python train.py --loss="softmax" --embed_dim=256 --encoder_drop_path=0.15 --encoder_wave_strides=[5, 2, 2, 2, 2, 2] --text_encoder_layers=12 --text_encoder_norm_position="res_post" --beta2=0.999
Rows from block 9 of the text encoder, named by matrix and row number. Rows with one number belong to one neuron. Each number is 128 + 24 x the weight over its row's rms, rounded and kept within 0 to 255. All counts start at 0. After the name is the row's rms in percent of the matrix's.
# fc1: MLP up (text_encoder.blocks.9.mlp.fc1.weight, 1152x192), inputs 0-95
# fc2: MLP down (text_encoder.blocks.9.mlp.fc2.weight, 192x1152, transposed), outputs 0-95
fc1.8 064 [155 174 131 148 148 116 104 138 139 163 120 150 191 118 168 122 134 141 115 140 124 124 143 134  97 131 169 139 131  60 129  97 174 142 139  76 131  90 145 134 110 111 116  76 128  99 149 125 130  92 155 121 158 116 163 154 142  84 118 156  73 116  87 131 105 114 122 150 112 123 133 152 107 155 143 139  85  86 120 114 136 116 156 148 130 128 121 108 180 106 155 160 135 171 157 143]
fc1.9 064 [136 165 135 124 166 144 135 116 104 164 141 151  89 134 111  86  98 141 165 146 116 167 161 106 126 122  84 130 161 122 168 147 163 122 133  95 144  94 109 138 123 147 137 109 127 159  86 179 155 185 106 131 128 128 122 131 100 133 101 138 145  95 118 113 148 128 129 165  99 134  93  78 142 115 149 102  95 117 102 101 146 111 120 115 124 134 140  87 135 153  85 113 110 169 162 120]
fc1.10 143 [119 152 136 125 149 124 149 102  87 149 128 135 140 114 118 134  98 135 110 146 132 137 162 134 146 150 110 140 134  87 134 138 121 112 156 139 146 141  95 131 148 126 175  93  94 118 121 136 127 149 150 122 159 132 106 139 129 115  65 145 111 124 130 118 124  92 103 162 105 102  77 137 127 169 171 120 118 137  91  72 155 119 173 165 152 147 131  91 105 143 128 129 127 142 104 172]
fc1.11 102 [ 83 144 136 107 151 125 177 110 101 168 131 161 138 122 108  86  97 151 128 154 131 139 149 149 153 149  91 117 138  83 157 139 134 111 153 119 164 115 123 119 143 146 149 107 111 150 110 143 161 143 112 138 169 145  77 137 154 143  92 137 107 133 136 105 140 122  82 151 136 100  98 144  87 154 159 130 112 133 119 101 124 130 130 145 161 129 152 101 118 144 126 155 116 107 123 183]
fc1.12 103 [103 159 151 126 147 127 127 117 107 150 116 155 156 120 114 148  99 145 102 139 149 136 132 158 137 129 124 133 150 114 125 158 126 122 168 145 164 127  92 175 175 150 146  86  74 108 130  99 127 157 120 142 149 114 140 114 124 121 111 112 124 126 104 147 120  88 128 134  82  86 111 171 108 126 141 122 127 110 104 105 146  88 173 148 141 143 122  85  91  97 135 104  79 180 126 155]
fc1.13 069 [106 138 135 124 145 154 146 125 133 149 107 158  87 146 104 108 128 108 126  94 137 116 101 179 159 120 133 139 114 115 117 140 154 115 145 112 115 114 107 152  87 121 149 142  90 153 147 135 118 145  76 122 170  65 152 123  66 140 112 143 149 118 103 139 143 115 164 120  98 130 122 149 157 124 159 165 190 109 128 136 151 111 133 135 121 157 129 112 123  94 154  94  94 113 151 154]
fc1.14 113 [106 147 125 121 161 124 176 107  89 135 109 141 159 123 109 117  79 154  95 142 138 148 143 162 161 160 108 114 127  67 162 135 141 115 148 140 141 127 111 127 157 135 143 107 108 139 114 130 154 150 106 140 153 141 100 151 115 132  88 145 111 113 132 128 140 121 110 155 114 114  66 173 122 160 149 141 136 127 100 110 140 139 164 144 155 124 136  92 135 148 124 175 136 135 118 171]
fc1.15 128 [117 154 115 118 161 133 135 108  88 176 117 135 163 130 115 124 106 144 115 156 119 145 171 130 120 160 121 139 155  95 143 147 114 123 140 145 149 129 123 131 163 140 144 101  90 135 112 135 162 156 143 131 157 145 100 153 127 119  87 122 118 112 112 132 145 109 105 162 102 129  86 160 141 153 134 127 128 127 106  77 142 124 154 155 137 150 144 114 104 147 109 163 112 153 115 183]
fc1.16 117 [114 139 135 107 145 153 169  99  85 161 122 141 156 134 131 111  85 146 156 173 118 137 164 125 150 172  91 119 131  98 142 123 131 113 158 107 164 142 101 144 144 124 152 111 133 142 103 147 143 148 150 134 163 153  86 136 150 138  85 138 107 113 143 114 135 119  73 177 109 105  76 146  96 134 129  99 113 122 120  99 130 146 133 141 147 132 148 100 114 144 119 126 102  96 118 150]
fc1.17 112 [129  98 124 185 125 100 136 131 117  99  86 129 130 139 155 153 130 146 136 148  89  79 130 112 104 124 110 128 139 136  88 102 126 104 118 152 145 183 152 100 166 134 133  43 131 145 119 136 116 118 155 121 110 145 123 142 167 138 139 135 127 168 105 106 138 158 118 126 154 131 145 127 157 138 111 102 114 152 145 124  80 149 106 115 165  69 138 138 105 149 140 120 161 128 145 108]
fc1.18 101 [124 153 107 140 153 132 141 106  78 128 104 120 177 127 128 139 117 145 120 140 111 146 147 121 142 137  96 135 150  84 134 144 134 107 142 137 162 123 113 119 157 138 139  93 112 134 105 145 144 155 134 133 153 142  88 131 157 129 128 130 116 141 102 119 133 106 142 174 110 132  75 198  96 132 111  97 112 142  91  84 130 119 131 168 149 139 147 104 128 131 109 186 131 177 129 156]
fc1.19 093 [154 137 122 123 120 139 135 191 139 108 154 135 118 122  82  86 124 122 146 105 114 127 101 122 152 103 131 125 103 129 121 124 155 139 103  88  81 122 120 116  93 118  98 154 118 120 140  94 107 111  97 143 139  87 132  89  79 160 149 159 152 136 107 129 117 135 150 133 117 165 157 170 107 145 152 127 146  82 162 118 140  88 128 128 186 133 108 138 157  81  74 109 141  71 129 107]
fc1.20 150 [143 116 137 114 104 142  98 182 178  98 153 127 111 127  99 124 149  93 131  81 147 137  76 134 130 113 143 140 107 146 127 135 129 151 135 108  95 115 141 137 100 102  93 176 148 112 167  86 108  96 125 134 111 103 148 104 100 142 165 118 158 128 122 139 107 126 173 121 117 163 147 134 123 120 129 127 132  96 157 153 145 101 102 124 118 135 102 142 138  99 116  96 127 120 127  88]
fc1.21 165 [125 151 132 123 152 131 150 105  87 158 108 153 165 128 129 118 111 140 104 153 120 138 147 145 161 169  95 136 140  79 133 133 130 112 153 138 150 130 110 122 156 126 158 102 111 125 115 141 152 152 125 123 153 141 109 127 123 117  79 144 113 119 139 121 131 112 118 158 122  95  86 144 130 162 158 126 127 130  95  98 128 136 169 151 149 136 154  99 129 142 112 132 119 141 118 175]
fc1.22 088 [112 146 126  83 141 119 145  96 138 166 137 175 165 166 103 126 112 164  95 126 161 138 161 141 157 166 123 127 140 120 177 123 150 123 141 100 133 101 108 134  94 162 136 139 154 150 116 134 114 167 112 141 123 128 117 148  63 125 117 119 123 112 160 142 131 104 144 177 115 110 104 113 138 124 197 137 106 160 130 113 142  96 155 139 139 136 139 113 151 112 112 133 104 107 167 161]
fc1.23 079 [115 151 130 126 160 150 117 100  97 132 138 133 186 124 111 116  79 138 117 161 175 149 144 145 149 141 138 141 133 117 147 166 139 124 151 115 175 123 122 177 145 146 153 123  93 108 119 117 136 130  94 131 168 134 119 135 145 123 121 126  89 133 124 145 128  79 144 158 109 111 120 138 115 149 171 161 132 123  74 100 143 103 153 152 139 163 151 102 113 134 153 134  96 135 110 178]
fc1.24 122 [141 162 126 137 154 146 109 126 101 115  99 118 158 132 120 130  81 123 137 157 125 141 141 135 110 137 103 127 158 106 155 142 117 123 149 131 152 124  98 141 158 142 134 102  92 113 110 129 146 177 138 165 166 165 136 127 134 113 115 125 120 119 117 128 118 101 137 159  87 119  68 165  89 150 123 104  99 110  78  86 166 121 178 173 132 133 104  95 116 140  97 138  97 168 120 141]
fc1.25 128 [140 107 131 127  98 123  70 162 171 116 142 103 122 126 108 134 156  88 121  90 132 110  81 124 130  94 154 135 101 167 120 127 123 162 125 136 113 120 129 129 107  96  94 170 158 109 152 104  94 118 135 129  96 111 168 112 123 125 159 107 174 124 138 159 125 131 158 112 135 148 161 118 124 103 117 127 123 128 167 154 140 114 107 113 115 132 102 135 132 124 129 110 117 125 114 104]
fc1.26 084 [115 158  99 142 136 123 144 113  70 144 135 129 169 111 125 149  97 170 124 138 121 148 149 125 166 151 121 140 131  75 130 153 118 126 139 180 145 124 103 148 174 146 149 114 113 125 125 128 145 146 114 110 146 101 106 139 147 156 123 134 106 152 103 137 136 123 128 161 110 106  65 185  93 137  94 118 118 108  92 111 127 143 140 153 185 149 139 136 137 128 129 149 121 127 137 170]
fc1.27 120 [140 157 138 117 155 140 151  93  65 147  93 135 135 135 143 111 109 162 126 130 103 155 165 137  98 146  97 126 160  89 147 121 125 105 106 112 146 111 131 132 140 148 123 115 104 122 100 139 164 159 153 122 158 149 134 134 155 130  94 170 123 116 120  97 103 124 111 172 105 127 113 139 106 140 134 100 119 110  85  92 154 102 169 152  89 123 139 109 139 136 141 117 130 137 125 137]
fc1.28 096 [133 155 149 136 134 132 125 152  84 141 117  90 140 123 126  94 103 144 145 144 106 140 131 134 114 130 106 159 134 106 117 138 107 127 125 125 150 151  88 121 163 120 145  76 106 107 109 145 127 169 160 153 183 130 117 156 157 143 105 119 145 140  97 127 139 139  89 167  90 140 102 149 145 117 136 111 107 118 113 100 133 139 139 178 116 132 109  99  93 134 104 135 115 171 102 151]
fc1.29 121 [104 137 147 126 133 140 143  97 115 135 115 152 178 124 114 104  82 171 113 175 134 147 151 168 144 192 142 148 125 118 142 139 126 113 146 141 114 138  87 147 125 142 142 112 104 131 123 127 124 160 127 160 143 143  92 144 128 103  73 108  87 122 123 122 147 103 117 133 115  90 102 149 116 123 167 163 124 126 117 108 141 141 150 158 145 118 154  92  98 122  92 155 109 121 135 156]
fc1.30 133 [133 174 140 121 165 134 138 110  87 157 108 144 151 123 135 133 114 143 104 149 119 152 142 142 136 143  97 124 151 106 141 132 120 110 145 142 147 135  99 139 151 127 154 102  85 120 109 143 152 156 139 129 172 137 108 120 138 126  83 125 106 114 147 133 130 106 115 154 110  98  91 154 139 163 152 142 127 119  93  93 124 136 163 145 140 150 158  81 112 141 136 144 125 131 116 177]
fc1.31 106 [111 145 168 120 135 143 153 108  87 166 105 126 128 107 113  88 104 167 105 162 148 144 156 134 165 148 131 127 135  86 154 136 120 119 126 120 117 126 106 131 152 119 151  89  76 112 120 118 167 145 134 125 176 138 123 115 150 125  78 140 121 128 127 134 135 109 137 145  98 114 105 145 108 146 148 138 150  87  85  75 147 110 175 158 134 151 145 108 132 134 131 157 107 112 109 161]
fc1.32 117 [133 181 124 127 168 115 169  99  99 177 105 141 152 133 147 111  95 146 104 141 133 143 143 150 117 147 119 143 140  99 147 115 132 102 124 148 151 127 119 133 153 141 144 115  86 139 118 143 156 140 139 125 178 162 114 125 137 123  88 155 115 115 133 108 105 105 113 161 126 108 111 123 122 156 159 128 134 108 106 101 135 115 165 147 149 149 168 101 115 135 122 157 119 135 121 164]
fc1.33 090 [127 144 126 118 156 136 144  98  67 147  98 155 135 129 160 146 124 174 121 129 130 120 121 141 139 125 145 144 125 126 148 132 120 115 155 144 152 135 122 129 179 138 158  70 101 138 135 124 181 128 101 109 151 138 125 157 121 127 103 144  98 133 129 107 132  76 142 140 113  61  91 144 134 143 111 128 129 127  94 113 126 117 155 142 129 142 154 119 112 162 158 161 100 150 134 176]
fc1.34 078 [122 139  93 132 138 126 144 108  81 140  80 147 183 109 156 100 111 163  79 127 116 106 128 166 160 139 101 126 126 108 122 112 123 109 125 139 162 135 103 121 161 137 155  92 102 130 110 148 173 168 118 125 163 140 146 155 130 128  93 131 114 150 103  80 122  90 139 156 146 130 131 148 122 161 142 114 135 147  89 114 132 132 150 158 143 104 163 130 151 113 136 154 118 137 107 180]
fc1.35 072 [128 122 116 100 127 157 109 154 161 142 169 140 109 103 103 123 118 116 133 111 141 137  90 135 157 134 130 156  97 131 114 139 114 153 110 107 111  97 130 124  66  92 126 183 135 100 152 125  93 121 122 123 139  82 121  99 105 115 127 135 147 115 106 158  91 135 183 145 159 134 104 147  88 119 132 139 105 119 138 130 150 107 131 163 106 161 127 136 182 128 107 102 110 132 126 116]
fc1.36 094 [113 162 147 133 128 143 143 118 103 134 128 144 153 134 108 120  84 153 101 144 145 153 155 145 168 148 120 117 132 103 145 154 148 112 156 132 149 163  96 156 148 128 162 104  89 120 119 151 133 185 123 142 161 133 113 122 117 121  98 136 106 113 137 108 131 102 121 175 103  96 125 152 139 148 155 122 129 150  74 104 117 146 173 157 139 130 114  82  99 134  89 105  94 123 139 168]
fc1.37 131 [113 141 136 118 101 160 101 188 159 103 158 133  94 138  98 114 126  83 128  82 151 125  89 137 157 116 131 118 117 124 128 139 155 143 121  77  93 114 120 121  90 113 111 169 128 125 144  93 102 104 112 130 120  85 146 114  86 142 160 152 166 115 117 142 129 132 152 126  99 158 137 135 111 110 154 129 144 112 148 135 146  96 121 112 124 146  93 122 131  85 123  90 103 101 121  96]
fc1.38 059 [109 149 151 115 107 130 138 159 124 130 156 152 115 141 124  91 113 131 184  90 151 150 105 115 140  83 118 153 134  70 129 164 117 162 126  97 101 144 121 161  66  95  96 153 127  96 131 136 115 150 109 134 182  84  85 104  97 170 154 130 126 145 125 158 115 146 137 172 102 173 101 143 107  89 140 119 128  81 119 142 133 140 138 151 121 171 103 120 120 127 104 118 111  98 129 106]
fc1.39 092 [127 141 107 135 146 133 169 129  99 156 116 155 159 131 126 106  73 132 151 143 137 135 157 115 172 182 117 149 133  81 161 128 128 136 134 122 133 145 117 140 127 118 129 121 123 143 123 125 161 151 116 136 152 125  81 141 116 135  97 133  84 103 139 132 109 108 101 165 110 100  80 158  96 149 119 141 128 122 116  84 136 136 157 135 182 110 148  95 130 158 106 145 126  70 127 155]
fc1.40 098 [120 138 114 121 138 142 153  89  45 129 110 136 144 107 134 145 103 169 108 141 117 149 173 121 115 138 123 120 130 102 137 137  96 123 116 148 164 137 125 108 151 116 164  92 105 113 101 159 160 165 125 108 140 146 100 131 159 146 124 131 124 117 117 101 105 120  88 134 138 118 115 128 144 157 126 119 118 148  87 112 133 139 129 138 105 135 164 112 131 145 130 171 127 135 122 172]
fc1.41 087 [128 120 169 118 118 143  90 158 161 142 177 136  97 115 108  96 112 100 128  87 134 122  83 148 138 110 144 131 127 139 126 144 142 153 135  82 133  89 126 128  92 121 123 174 123 120 160  89 113 114 106 142 119 108 149 131 102 149 158 124 156 114 132 171 128 122 145 136  92 135 141 127 107 115 137 150 157 111 168 155 160  92 131 130 108 158  94 103 133  99 155  91  93 126 131 122]
fc1.42 081 [ 84 117 152 171 131  70 173 132  96  94  81 141 111 125 162 152 152 168 122 102  98  76 138 109 120 123 120 105 140 139  90 107 142  93 130 120 118 177 125 139 146 138 132  81 105 132 118 145 130 131 136 128 108 142 135 153 153 161 119 157 121 196 107  99 142 135 126 133 157 143 148 119 145 121 127 149 122 172 126 132  68 134  99  93 145  96 131 136  87 137 163 143 161 122 175 136]
fc1.43 124 [123 118 144 136 105 119  87 169 185 119 156 112 122 128 103 131 146  76 123  99 148 125  82 124 120 105 151 136 114 155 109 140 127 158 139 128 119 115 148 138  85  91 102 188 158  99 160  90 111  94 122 133 114 121 169 125 114 128 162 119 153 119 134 159 131 117 148 121 111 152 137 108 138 116 109 133 133 105 157 149 152 107 109 117 107 142  94 151 120 103 137 117 134 116 130 105]
fc2.8 074 [125 114 163 139 107 141 111 109 115 128 129 117 119 112 118 128 115 137 122 142 128 123 166  95 148 101 115 140 123 131 118 143 104 144 114 116 150 158 135 136 114 140 161 132 102 140  90 110  67 152 125 136 151 175 135 160 158 142 154 176 152 129 143  99 141 147  91 109 129  91 108 128 137 114 160  94 124 165 117 105 234 114 184 117  93 117 116 108  99 128 114 104 130 135 125 173]
fc2.9 058 [118 176 124 164 115 130 135 120 129 164  96 155 166 106 130  89 143 126  98  94 126  97 121 129  92 119 103 166 113 178 118 115 111 138 127 117 126 165 101 118 100 100 140 136 144 107 148  99 119 145 116 116  80 141 125 129 148 122 132 141 123 123 163  97 165 147 109 143 135 163  91 156 140 109 120  60 124 150 118 110 194 132 142 137 140 141 109 115 123 155 123 139 140 163 104 163]
fc2.10 107 [119 144 124 109 140 169 141 139 128 146 171 168 117 122 148 149 124 107  76 115 142 137 101 153 119 110 143 140 111 121 129 150 127 110 128 156 155 110 161 174 146 127 128 153 157 128 148 105 139  99 115 144  99 126 140 127 110 155 112 126 130 108  84 173 131 122 136 140 105 115 123 147 153 157 100 154 194 128 135 133 120  93  98  93 120 171 143 112 192 125 151 148  86 145 125 137]
fc2.11 108 [123  98 141 121  92 134  68 118 163  88 127  95 119 141  98 130 147 121 129 135 131 144 140 118 103  83 127 103 145 142 159 130 110 194 115 104  96 125 100 117  85 154 111 151 117 138 104 131  83 135 120 132 147 147 177 124 158 144 169 121 167 121 150 126 118 146 104 123 129 169 141 105 132  82 165 144 159 140 174 153 151  84 135  71  81 111 126 143 117 116 126 117 123 125 130 125]
fc2.12 100 [130 168  81 118 157 114 157 139 101 156 127 160 163 136 158 118 123 152 109 112 121 117 120 180 112 172 123 147 130 115 125 122 138  88 133 145 145 112 141 140 160 121 130 116 169 117 152 129 181 104 119 149 115 136 107 130  92 115  83 130  77 132 144 147 134 101 169 149 119 105 121 122 131 164  90 140 139 126 130 112  64 147 106 130 130 146 143 123 155 131 110 149 119 155 108 121]
fc2.13 098 [133  83 124 142 112 128  93 112 138 100 128  85 123 114 107 158 120 123 139 147 134 123 163 100 138 103 118 126 115 110 130 125 124 160 127 122 130 149  90 115 120 133 159 131  87 128 114 118  49 150 136 132 162 167 129 142 167 131 174 147 117 127 126  91 114 131  81  94 136  97 135 136 125 123 194 119 123 148 110 119 172 118 207 135  99 114 133 125  90 131 111 111 132 126 146 180]
fc2.14 067 [150 150 119 150 134 138 134 129 129 139 140 132 143  58 133  87 141 108  94 108 125  98  95 102  68  99 120 186 110 166 102 124  77 125 124 143 113 166  74 113 104 104 127 156 141 110 155 101 144 140 139 118  77 166 129 123 146 134 119 107 136 139 152 105 144 157 110 121 133 138 103 140 125 105  99  78 128 116 122 100 161 127 130 121 121 145 139 131 125 145 140 152 138 185  85 131]
fc2.15 073 [122 133 154 133 122 131 112 134 102 144 153 131 175  94 152  69 166 127  99 102 144 100 104 121  80 127 117 169  88 116 102 115 102 106 142 181 140 146 152 124 138 104 143 138 154  81 156  99 170 119 117 122  88 192 157  91 141 139 131  97 138 126 151 122 146 118 117 110 131 129 112  93 154 140 138 113 153 145 118 138 153 120  95 142  82 146 125 123 126 139 131 141 127 141  63 143]
fc2.16 113 [110  93 139 120 104 150  87 120 171 102 130 115 118 144  82 134 133 112 124 134 134 157 139 134 124  95 131 107 136 126 161 148 133 200 116  94  96 122 118 124  87 159 106 151 112 150 114 124  85 137 111 134 144 137 175 136 158 165 182 128 156 107 139 122 121 140 103 131 131 161 135 130 120  81 169 144 150 138 152 154 162  96 135  88  87 119 122 142 115 111 133 116 126 123 138 131]
fc2.17 110 [111  65 145  65 120 191 110 114 146 113 171 110 116 158 124 178 127 106 129 155 147 192 142 106 150 109 128  96 135 115 180 139 114 142 104 109 127  72 132 131 124 157 132 161  87 144  93 134  96 125 133 120 148 149 129 143 135 133 141 137 151  68 101 144 131 143 115 129 119 126 145 108 125  95 162 131 120 116 104 125 170 127 167 129 110 136 135 113 110 122 140 103 121 114 157 143]
fc2.18 082 [134 167 152 188 137  66 132 127 105 152  85 119 167 115 112 151 113 129 119 121 131  55 136 123 124 135 124 168 125 112  53 114 125 131 157 125 137 169 130 127 134  65 136 107 124 102 159  98 111 147 141 149 136 140 126 175 117 107 134 131 130 186 162 120 163 107 144 108 121 123 109  97 148 149 140  98 109 143 108 101 171 127 160 141 156 134 109 155 135 127  93 114 148 163 103 113]
fc2.19 124 [121  38 137 137 121 126 107 124 138  61 121  96 111 128 113 181 108 122 138 142 131 121 142 115 165 122 117 123 127 110 120 131 118 163 125 101 132 139 127 123 109 142 149 129  66 123 118 128  48 139 136 130 164 165 125 146 176 128 141 149 157 136 114 116 118 123 113 134 132 117 134 125 118 109 188 134 130 127 109 116 219 115 199 136  87 115 131 114 109 139 122 114 134 121 151 159]
fc2.20 156 [134  72 128 137 125 130  98 123 137  67 125  73 127 120 114 163 115 124 138 142 127 128 141 113 160 124 118 124 121 107 130 116 124 183 126  97 135 137 106 120 113 133 152 122  84 128 123 135  57 149 138 139 156 160 129 133 179 126 157 140 143 131 124 119 112 122 111 141 139 109 115 139  87 117 175 129 122 132 106 114 175 119 185 134  95 112 139 124  95 136 112 114 134 121 139 162]
fc2.21 110 [110 122 140 110 113 143 103 163 124 113 174 114 122  93 127 130 125 104  94 113 163 136 104 116 112  72 148 151 101 140 133 152 135 123 160 156 171 138  89 153 131  98 142 164 138 113 155  91 124  93 106 154 123 150 170  92 124 149 164 101 119 112 111 139 151 151 124  92 110 151 135 114 148 149 140 133 165 143 163 132 107 109 135  86 137 161 104 147 100  94 101 128  94 135  83 124]
fc2.22 073 [119 136 143 158 106 101 110 134 137 117 100 128 116  90  82  83 113 133 121 121 155  93 153 120 132  99 137 149  95 118 110 156 143 165 145 123 114 165 105 129  74 141 110 120 151 132 137  80  51 142 108 157 120 152 163 136 125 134 156 134 154 153 138  86 117 121 107 109 128 119 116 171 127 142 141 148 150 158 152 134 171 112 133 123 126 123 115 140 111 121 103 136 139 130 138 113]
fc2.23 050 [116 146 138 136 134 151 204 139 100 156 134 135 123 117 143 142  89 141  87 106 132 118 127 157 138 139 108 152  97 137 121 141 120 113 165 129 140 139 141 125 145 121 153 130 140 113 186 119 174 122 107 163 108 131 113 142 106 154 103 162 138 124 148 140 189 108 168 121 106 124 119  96 140 172  96 149 147 134 105  93 140 110 153 117 111 162 119 121 155 118  76 151 111 135 130 135]
fc2.24 055 [132 100  84 121 159 122 153 113 113 116 115 144 118  99 154  96 117 158 110 129 124 100  93 155 106 155 100 167  99 106 111  98 136 140 160 114 112 133 155 141 104 120  83 118 172 120 196 135 155 125 122 144  86 149 112 138 149 137 114 145 104 136 116 141 154 100 155 130 121 107 102 161 121 138  86 137 119 128 113 112 125 112  90 138  60 154 142 139 164 144 185 175 128 132 140 105]
fc2.25 140 [124  64 139 124 130 132  99 122 138  60 124  96 116 119 104 176 105 126 125 152 132 124 138 118 165 113 127 119 128 107 128 124 128 179 121  92 143 131 114 125 106 138 156 132  78 134 121 132  58 148 135 139 162 161 132 137 184 127 151 145 155 124 114 119 117 118 108 140 131 111 119 135 100 117 181 132 125 129  99 110 193 105 197 127 101 116 138 118  93 132 128 108 135 113 144 165]
fc2.26 072 [143 150 138 185 148  95 144 127 122 130  94  89 159 108 138 137 142 121 136 116 118  75 135 126 122 142  91 169 120 119  53  99  69 131 137 109 128 168 127  99 131  72 128 122 123  89 159 100 130 159 169 124 141 151 120 162  98 119 117 131 138 145 161 138 138  69 152 136 113 124 125  85 121 137 134 100 111 127  94  89 164 136 163 150 122 148 133 142 127 151 107 123 167 179 109 118]
fc2.27 067 [123 126 117 158  90  91 136 127 120 119 121 121 149 104 137 129 177 139 117 113 115  69 129 147 104 136 111 142 130 140  75 147 141 126 145 195 137 151 146 119 153 122 113 112 157 118 150 127 153 126 119 127  99 110 151  90 156 145 135  93 157 169 149 140 149 148 111 122 127 170 148 116 162 135 126 148 162 160 164 163  28 146  51  83 112 117 117 148 140 127 136 142 119 125  80 134]
fc2.28 116 [148 171 129 185 106  82 130 125 122 140  93 148 168 127 132 121 132 117 138 102 112  45 139 115  99 126 113 158 135 149  57 121 112 122 121 122 127 164 118 117 127 103 144  92 136 110 133 110 119 160 153 129  99 134 120 153 110 100 107 134 118 181 153  92 133 110 126 144 145 124 119 147 156 121 121  80  99 131 119  95 165 144 146 152 144 119  98 111 113 160 103 121 152 157 110 149]
fc2.29 118 [114 116 127 125 106 128  90 108 150 117 111 133 112 181 101 105 125 138 132 145 123 146 151 134 136 111 135  87 162 137 167 140 119 166  96 101  99 118 129 122  75 174 122 117 155 154 100 152  89 145 115 130 141 130 159 147 143 135 129 115 147 130 134 121 136 153  96 147 146 169 122 111 132  93 147 149 139 154 168 161 160  76 108  88 101  99 139 125 152 112 117 150 149  94 157 136]
fc2.30 085 [117 129 129 114 119 146 140 147 129 117 163 122 161  76 140 113 142 104 100 120 139 117 100 143 105 131 126 167 102 114  96 116  92 129 158 189 152 131 139 115 121  99 119 170 173 102 160  96 169  92 123 146  74 168 161 105 133 143 127  86 123 105 137 155 166 145 131 132 113 148 100  95 113 151  94 153 161 130 123 127  88 103 106 109 130 141 132 140 144 125 104 147 121 152  62 115]
fc2.31 066 [116 119 128 132 124 118 154 146 107 124 124 135 136  93 155 107 151 152 101 126 131  95 120 157 114 163  92 157 107 131  99 130 136 128 154 199 156 134 161 116 162  86 124 127 188 106 150 120 174 126 116 141 105 149 126 106 154 128 111 113  93 130 137 141 185 157 130 124 104 160 119  96 127 167  99 147 146 146 123 124  77 128  83 120 129 149 139 168 150 130 145 175 108 123  61 119]
fc2.32 078 [113 108 114 116 112 138 126 110 128  91 139 115 127 142 132 100 166 134 132 124 114 136 138 122 101 137  89 115 133  93 149 149 134 111 114 189 141 122 132 107 163 137 104 151 140 142 121 133 137 137 118 104 144 124 159 104 159 166 134  93 146 117 114 131 169 149  90 106 134 169 116  89 152 128 126 122 169 151 143 141  52 126  53  90 104 123 141 156 146 135 162 131 122 125 107 148]
fc2.33 086 [126 166 141 212 120  80 142 126 112 129  85 141 165 139 117 139 119 129 131 106 125  70 157 125 114 123 102 155 141 144  60 130 144 127 130 122 148 147 112 130 140 103 152  87 125  98 135 122 106 151 158 137 145 104 121 174  92  96 120 137 133 188 166 106 148 119 146 129 108 115 143 117 148 140 155  95 121 134 116 102 158 133 184 143 141 118 104 121 111 137 104  93 158 140 134 159]
fc2.34 078 [109 104 133 124 131 168 117 107 143 106 141  94 112 138 126 198 106 115 131 165 131 180 156  97 160 130 137 126 157 119 147 136 131 116 105  97 127 110 121 109 110 147 145 145  73 113 107 135  78 144 133 111 190 166 125 158 129 129 144 164 145 113 118 111 147 144 108 135 126 134 134  85 125 116 161 134 123 133  93  91 206 103 202 130  86 130 131 119 105 131 130  96 117 142 162 141]
fc2.35 130 [133  70 120 133 123 120  96 121 127  67 121  79 132 121 111 166 114 127 138 150 116 122 139 125 152 119 112 120 119 105 128 120 128 194 134 100 135 134  98 109 119 140 162 127  81 133 126 128  53 152 135 134 160 157 121 132 176 128 159 134 137 132 126 106 114 114 103 128 133 106 111 140 100 118 191 124 118 133 111 110 175 120 182 134  96 112 134 125  96 143 110 108 140 122 143 166]
fc2.36 067 [130 151 145 138 163 116 157  93  93 164 121 149 176  92 152 112 131 146 105 120 129  85 105 123 142 123 135 160  86  99  88 126 119 125 120 138 128 140 159 146 118  85 116 115 147 140 175 115 142 120 131 135  36 160  97 151  93 119 121 133 122 152 121 140 162  81 163 127 113 111  92 102 160 166 140 127 123 122 103 122 162 117  94 139 116 141 159 137 155 164 128 158 146 152 137 143]
fc2.37 149 [130  64 126 130 118 129  99 124 132  61 122  84 127 116 111 172 107 125 133 144 125 123 136 112 165 120 119 124 123 108 124 115 118 175 123  99 134 138 108 119 110 134 150 123  79 126 124 131  52 144 147 137 159 164 122 134 183 126 147 136 144 132 119 114 110 121 104 136 133 107 118 136  92 113 178 128 118 125 108 113 189 120 193 142  89 117 137 125 103 144 109 112 136 122 138 154]
fc2.38 096 [130  55 133 138 119 122  99 118 137  91 128  98 113 106 117 157  99 120 132 156 124 125 153 103 174 115 127 132 112 109 115 126 132 163 119 116 129 148 115 126  97 131 147 128  72 136 108 133  50 144 134 127 168 153 115 141 194 126 162 161 117 133 108 108 138 128 106 104 136 103 114 139 124 108 198 139 121 142 114 106 190 121 194 131  99 109 146 124 106 145 122 121 140 107 155 168]
fc2.39 106 [112  84 140 123 106 146 106 127 141  98 131  88 118 115  78 122 128 114 125 115 126 152 148 119 133 104 119 110 129 127 166 141 114 200 124 109 118 126 119 125  91 139 115 162 116 141 117 120  96 145 111 131 133 145 158 124 168 159 185 128 174 106 154 108 122 136  99 101 131 177 128 124 119  99 169 133 154 143 140 162 166  97 132  88  86 121 113 161 113 123 139 105 122 128 133 143]
fc2.40 070 [144  94 148 169 139 127 122 116 119  99 102 118 141 155 126 182 138 116 163 145 107 144 147 108 166 132  93  98 144 124 122 108 135 132 115 107 131  87 114 119 127 130 149 117  68 128 103 141  96 143 167 114 174 121 118 167  95 103 126 151 131 143 123 114 171 121 145 127 130 120 156  98 153 115 203 111  78 119 100  95 176 134 198 163 126 100 117 117 102 142 140 103 170 129 151 145]
fc2.41 132 [134  70 122 132 129 121  92 123 131  65 118  82 128 119 106 162 105 128 135 145 122 120 138 113 163 126 120 125 120  99 123 123 124 177 124 103 139 135 100 120 119 135 158 128  86 127 117 134  53 150 141 136 162 158 123 132 179 129 158 138 145 128 126 110 118 120 107 141 134 108 114 140  93 128 175 136 124 127  97 109 185 112 192 137  93 111 136 125  95 147 116 113 144 120 141 169]
fc2.42 090 [110  89 152  66 124 204  95 119 134 130 162 124 116 154 144 174 114  93 121 148 143 186 139 101 155 103 123 111 126 121 167 147 116 130 106 102 132  80 139 150 124 141 144 165  82 132 117 120  88 130 122 121 141 143 130 154 162 137 147 146 144  67  92 139 145 138 125 138 111 133 141 119 148 100 150 118 129 111 110 108 201 133 183 124 117 150 122 105 104 118 136  90 106 127 149 133]
fc2.43 149 [136  75 123 136 122 127  94 116 136  55 124  79 127 113 108 160 118 124 139 149 121 126 137 110 164 116 121 129 119 109 131 111 118 189 123 102 132 131 102 118 111 132 150 122  83 131 123 130  58 146 143 132 157 156 122 133 196 128 156 133 153 130 127 117 120 126 106 135 136 106 109 136  90 115 168 129 121 128 100 114 173 121 187 133  96 114 136 127 101 141 122 114 137 120 137 160]